{
  "model": "masked image model",
  "dataset": "stained colorectal tissue patches (NCT-CRC-HE-100K)",
  "train_examples": 90422,
  "image_size": 48,
  "grayscale": true,
  "crop_scale_min": 1,
  "horizontal_flip": true,
  "color_jitter": 0.1,
  "method": "mae",
  "mask_ratio": 0.5,
  "loss": "mse",
  "encoder_arch": "vit",
  "encoder_norm": "layernorm",
  "encoder_norm_position": "pre",
  "encoder_activation": "relu",
  "encoder_mlp_ratio": 2,
  "encoder_head_dim": 16,
  "encoder_fused_qkv": false,
  "encoder_bias": "all",
  "encoder_qk_norm": false,
  "encoder_parallel_block": false,
  "encoder_dropout": 0.05,
  "encoder_inner_norm": false,
  "encoder_patch_size": [4, 4],
  "encoder_layers": 10,
  "encoder_width": 128,
  "encoder_positions": "rope",
  "decoder_width": 128,
  "norm_pix_loss": false,
  "decoder_layers": 4,
  "init": "trunc_normal_002",
  "residual_init": "scaled_by_depth",
  "optimizer": "muon",
  "muon_scale": "spectral",
  "learning_rate": 0.039,
  "momentum": 0.95,
  "nesterov": false,
  "orthogonalizer": "newton_schulz_5",
  "adamw_lr_other_params": 0.0015,
  "ema_decay": 0.99,
  "max_steps": 10200,
  "batch_size": 512,
  "epochs": 57.8,
  "lr_schedule": "wsd",
  "decay_fraction": 0.3,
  "final_lr_fraction": 0.01,
  "warmup_steps": 510,
  "weight_decay": 0.01,
  "adamw_weight_decay_other_params": 0.05
}
Rows from block 0 of the decoder of a small masked image model, named by matrix and row number. Rows with one number belong to one neuron. Each number is 128 + 24 x the weight over its row's rms, rounded and kept within 0 to 255. All counts start at 0. Numbers have three digits each.
Before each neuron's rows are labels from the 100 images, of 14848, where the neuron reaches its highest value: "responds to" is what is common among them; "patch colour" is the nearest of a few named colours to the mean colour under the peak. Only what is clearly more common there than usual is listed. The data: stained colorectal tissue patches (NCT-CRC-HE-100K). In brackets: how many of the 100.
# fc1: MLP up (decoder.0.mlp.fc1.weight, 256x128), inputs 64-127
# fc2: MLP down (decoder.0.mlp.fc2.weight, 128x256, transposed), outputs 64-127

responds to: tissue: adipose tissue (56)
patch colour: white (72)
fc1.233:106114108119106103077114095136125146130122128188128157125134131116112130136156134142159146122136106110126126139160091112147081106186128105139154110105102129107128111124111076074155097177132097
fc2.233:104147146131122126166107120112157108129139109109149120126126154100148103078103138147113088147098102120139118104126153116110137188100119144153124109122148155182133148109134111184134106117135166

responds to: tissue: normal colon mucosa (54)
patch colour: black (37)
fc1.89:149134153119175083135170130107140106128117106123150140119122150110124111102110157105115126126158034089161139146160129104124127143131137095166132126162126108098121135136138126152102127155105103
fc2.89:138083137115131139112114132127124132124114175118120122162098136110145120156080162112133144133133119164082121108105130114153114128147152074116153137148093158117146084143136134135160157102108140

responds to: tissue: adipose tissue (86)
patch colour: white (87)
fc1.214:086139082146104138156135161131137089106162130186154113130141165121123137093177091124105134137109129054145105113110097144140121102130111138076133128107095107121099103145145164160115126189153143
fc2.214:135126168139174131110108090127113144127083120077135121125159073129133111165156142113125138158148134151106176110134159130131112162102132098126122104146170114119126142116110182146116113084113079

responds to: tissue: adipose tissue (30)
patch colour: white (91)
fc1.98:120134124109162148145107111134085100121140109162123093158155123141133135108132171114141158103128124135137143140101121110143143102137170113105134118176134163068156119084116116131127112144135158
fc2.98:112097111120135093147195143140145151098104136141109129146108105135076114131122150114118149126103134161119115141135074171114124085118079169142104093163094123158140136170143142152164125083124144

responds to: tissue: smooth muscle (38); tissue: tumour epithelium (38)
patch colour: white (84)
fc1.102:124115164128100131142169126138118106137122121133165089144109168084145123180139084127105153112127122090113110135112115201153127099161107140098149128121151107161168137120107169091148099165154147
fc2.102:128146126132131119101125122104143172108116125158141145149165144153120103112142179118119075175116120151117165139128146093143102164078168133146120134152126126080111177139124052120106158098138059

responds to: tissue: smooth muscle (35)
patch colour: white (82)
fc1.71:145124132134091116133142109125156119119131167134101146116139146106128129101130105123153109164166112108133110130141191102112151175130118088115082135073115143108121094138100098137112127144130122
fc2.71:115097137133149130119139159136114141095125098117140095136112103169103119120137133129105128099128155152100117151119056149128118090134111166115139143192139147138113145123149114146159140080090122

responds to: tissue: adipose tissue (73)
patch colour: white (72)
fc1.152:113131171150117075164122123151154138101146188186123135122135140120164110130141146146128195117149105127129113141080076151160070144129164120114093133105127090099145146115113122139139142127151103
fc2.152:156131102125158158119138147108100150119133128063129156151099150112101182126141123117157124135149160135120142129075117106098135167121148111113116149146099127128103140131124138159147151150125119

responds to: tissue: tumour epithelium (41)
patch colour: grey (86)
fc1.105:134167174099124103158109096144112085110132082121129085170133145140134146106164134143129071095158086131133125160140110101116127111160075134107109093102142128116130124150119124106103138117146137
fc2.105:087111138108139124091157104086135155123093168158160124124140110117151076109107104125168110139115109137112138094115125147131135167124139107197106131139124109145123127147148137107136130159100099

responds to: tissue: adipose tissue (92)
patch colour: white (81)
fc1.94:131189114146116120131113131125157112134159132125115178123125142176146133123184118133179096127095061111142118134104083161149160092148131095122146112103139127121120138158153133164151117132103113
fc2.94:137094130135122145155149088117141083154056099107154122115152097152117100146141146094103126161136153119128166071110159124151096138118101147141075142122131173123168164101118123120092127097151135

responds to: tissue: debris (53)
patch colour: grey (94)
fc1.217:158096134109105142114113123107150144147117166134112110145093161193106114151109128113135141092151147168126094117120170156105095113172148094173138146155121111124085136108138087117144082111097129
fc2.217:113113096141127114088124156149108190114125111045175142102098127136137099128121137135141145151109121121103102119151135116101150174128097113112127149169135158122110135134143178129127091141166137

responds to: tissue: tumour epithelium (51)
patch colour: grey (94)
fc1.7:147150099089122120094127132139143128123125134187094140120114099099090135115143127111104139121118108122132111119148104146081135109181127117138110107114192157101114090110111097170168120097124105
fc2.7:141096157096156108147103106107102131129134099156136147114139062176121163110160147115174112154105121130089117111140125092116104164188138129151096119141139079123106149097121087136150122147139165

responds to: tissue: lymphocytes (56)
patch colour: grey (93)
fc1.236:163098097110121119125057114198136119123144146176150128147119151082120106124140146112114133142158174111100138152149144126123129129145112060105132118163148143133148104139108163151148119121122112
fc2.236:124136159120111136126155071075102135134123116118113103135157109117118165130149132164142108112096132143141153099096118138156152063143158181091135110088108132117124152098146114085123143153134136

responds to: tissue: smooth muscle (47)
patch colour: grey (87)
fc1.41:130165151085098110117121136137108166123128101174125126106095117125109131093148117096105115147098094134113119129138151132123133159221112109112119113133179128101195108103128128171178116089178135
fc2.41:143093164092162121157134105114114111095112108153152106092137072133103156108145119160131131135150142128088125126129134126113103143182149095161112148114159084130108181128128066128135143115119154

responds to: tissue: lymphocytes (81)
patch colour: black (59)
fc1.210:117156118123119138126121190158131131107110161134101141129096142129158135103129119143099134159149131106097119142123135093158085158102077115106105140096124141106133122086107090153101154176138140
fc2.210:146136129131119131143163114139104106109104105110144126107151062116127100166150173116129145131133117176181099113085125136106162126154137159161117097158128157135126093147149149128117124101123096

responds to: tissue: adipose tissue (28)
patch colour: white (94)
fc1.183:156150121126075097129093129137165112137128119127149130134163121125115151125111103131122078181119153113155141117168129105100104101098113146149158145137103141107147135124137099168122123155092115
fc2.183:128083116156152121093113165129141165122115078105106133133114132157144085106136112132118173099126141100120154151111090143114140102116103153149129147160126159131129119125118121122150162089146179

responds to: tissue: lymphocytes (100)
patch colour: black (55)
fc1.28:117105105104154120155150129132098090137114135154160142122163160129113142113127139143128122156150154121138154152130148145147119122133150132109108140126122122137112099110131088122095165091138099
fc2.28:132154164154095128117095112147158112110163112109115117134132080120140106147133089148139146124087105111131107104103106137142146085181130139115152149112090167154142105156124108118128155133125150

responds to: tissue: normal colon mucosa (43)
patch colour: black (37)
fc1.140:131132156117110095147157089113112143184112151095124123126148142157101122128137084132128131168109136134118095133191109108155161141170175116081106115134116148111094142130140095141124126145099160
fc2.140:101145089149164137103122159107131167140143136134129127162140164081102108135097128117154144108119152101121130154126120133130112151135094141188180139093140114135158161153151106064147098153140095

responds to: tissue: lymphocytes (89)
patch colour: black (73)
fc1.37:111125141094127121097164157093072116112125126110142143142141138151125182119113129130133135147144097158125101180142097118168103137164156122148145189082135122099140112140158098148118100151135115
fc2.37:167156127154118118110100121160149146126189100098142113143106102132146097116123127138135131133149123098114154081100142146114125115156112133116128078163116162141137172113148136136094140147106145

responds to: tissue: adipose tissue (26)
patch colour: white (91)
fc1.157:127131108125089115144149131161110123133129158131191143106130129081175130142126114136127116110123148133129130130158130080100089121101144117085138146092175113174119160113123121130112177154121113
fc2.157:110103124061138080114128153146165139129109141123125142150112102128101087167083156105086155112104144139137165149104092143118143138121099150131127100149101112100106118180136164144159138117097175

responds to: tissue: lymphocytes (28)
patch colour: grey (86)
fc1.245:108122115145119141124132057094157113130110090121144110174067136091148131142127116171194144171119110128126133193163091140149131134111132153124093126127128099118107118130113093113156124128147142
fc2.245:161165138113145128134143167132125132102123157133161188149142135158095086150124082096134117157125174132117111114135151139144121158111098130139096122127138144146164130168176083100113125143122118

responds to: tissue: smooth muscle (40)
patch colour: white (83)
fc1.43:150167165116136131131140178131133152122160086133116100146099159085143152117142120096137129113124120105116114090130118133135128083095147134100113121142171127132126138191107121137180110108149162
fc2.43:132103108143120171153121072145145085126084162100123120126145120131097102161155156152147125126090146136114135133116149105130131166094134118184155114142111120139115136132152131100138143071124073

responds to: tissue: smooth muscle (36)
patch colour: white (73)
fc1.75:124149102119137152145104149118161149152172091125128129119122141136157142173159115112131121128121153199107148105130155166148076128126116154137118146084144104118075095154146118171135139122154125
fc2.75:144088178144125171154189108135132116123141127147104137116142116134165146113131140140104140086117098073134114098107143172140157110142150133112099089122136157125153122137074165117116119105124120

responds to: tissue: adipose tissue (33)
patch colour: white (79)
fc1.200:136170149128083102127078137091112146160127122141124093105141108141166079122143115072149131142137143085121144108146122145113147147164123133138103134115118115153117146159172095110122082153116102
fc2.200:149072118140138093142168118109152102111135154132118153141139097122115180113104139179146132143143153169105120126109146105154119078128136101145130134139092157090105088121101137132117182090083169

responds to: tissue: smooth muscle (37); tissue: adipose tissue (27)
patch colour: white (93)
fc1.80:119158149171127091149108095116136160150110091112147161120112163107124148148110096137097121087139138154118078115128133137135109182111115106148097140105169095139112118131123127117112141144154099
fc2.80:079125133111145106144153153153130129150141146128114086114140102135135100140138145117124143136118082107128134119154123157132134071108081141112161120162086135139140148160123129130168072110125158

responds to: tissue: normal colon mucosa (58)
patch colour: black (28)
fc1.39:165143185104114141147121144125078140100123120111159086148129144131096121121088063144128135147166130143159125151111154119137112127139157133134115164120123155112162106128154093171146089113144138
fc2.39:114128077145132155091138148128167100142144146126112127128122073120168108128137183154122116131135129130127125123113154127153118142152138152087122158155110153097096142164156164122092138148082136

responds to: tissue: lymphocytes (61)
patch colour: grey (93)
fc1.45:097111108155151204165112081141112090148105119135149150149127108099141156106116110135147165127109104140165121178133138137135140164133113169161093119166117107114122114088105103094133073093125134
fc2.45:141134133121120105093151128097145176153127140155140123118128098180104089150079108136135098158101130103123146131104095144129127160093134105128127089084115140125145125200176085132161138107138102

responds to: tissue: adipose tissue (27)
patch colour: white (84)
fc1.144:151104131126143091187082121188116096170103122105150096103157116118119135124143100103147141092121125078155142154146149108164115132116118091136128123128129111157119162092144085112120169122099146
fc2.144:152105097106118130104155161112152154097132109134109124151122094139129130143098139130080141165114111187097149090121092148105141116107132177087133066131160139118099108183132146145158127092103143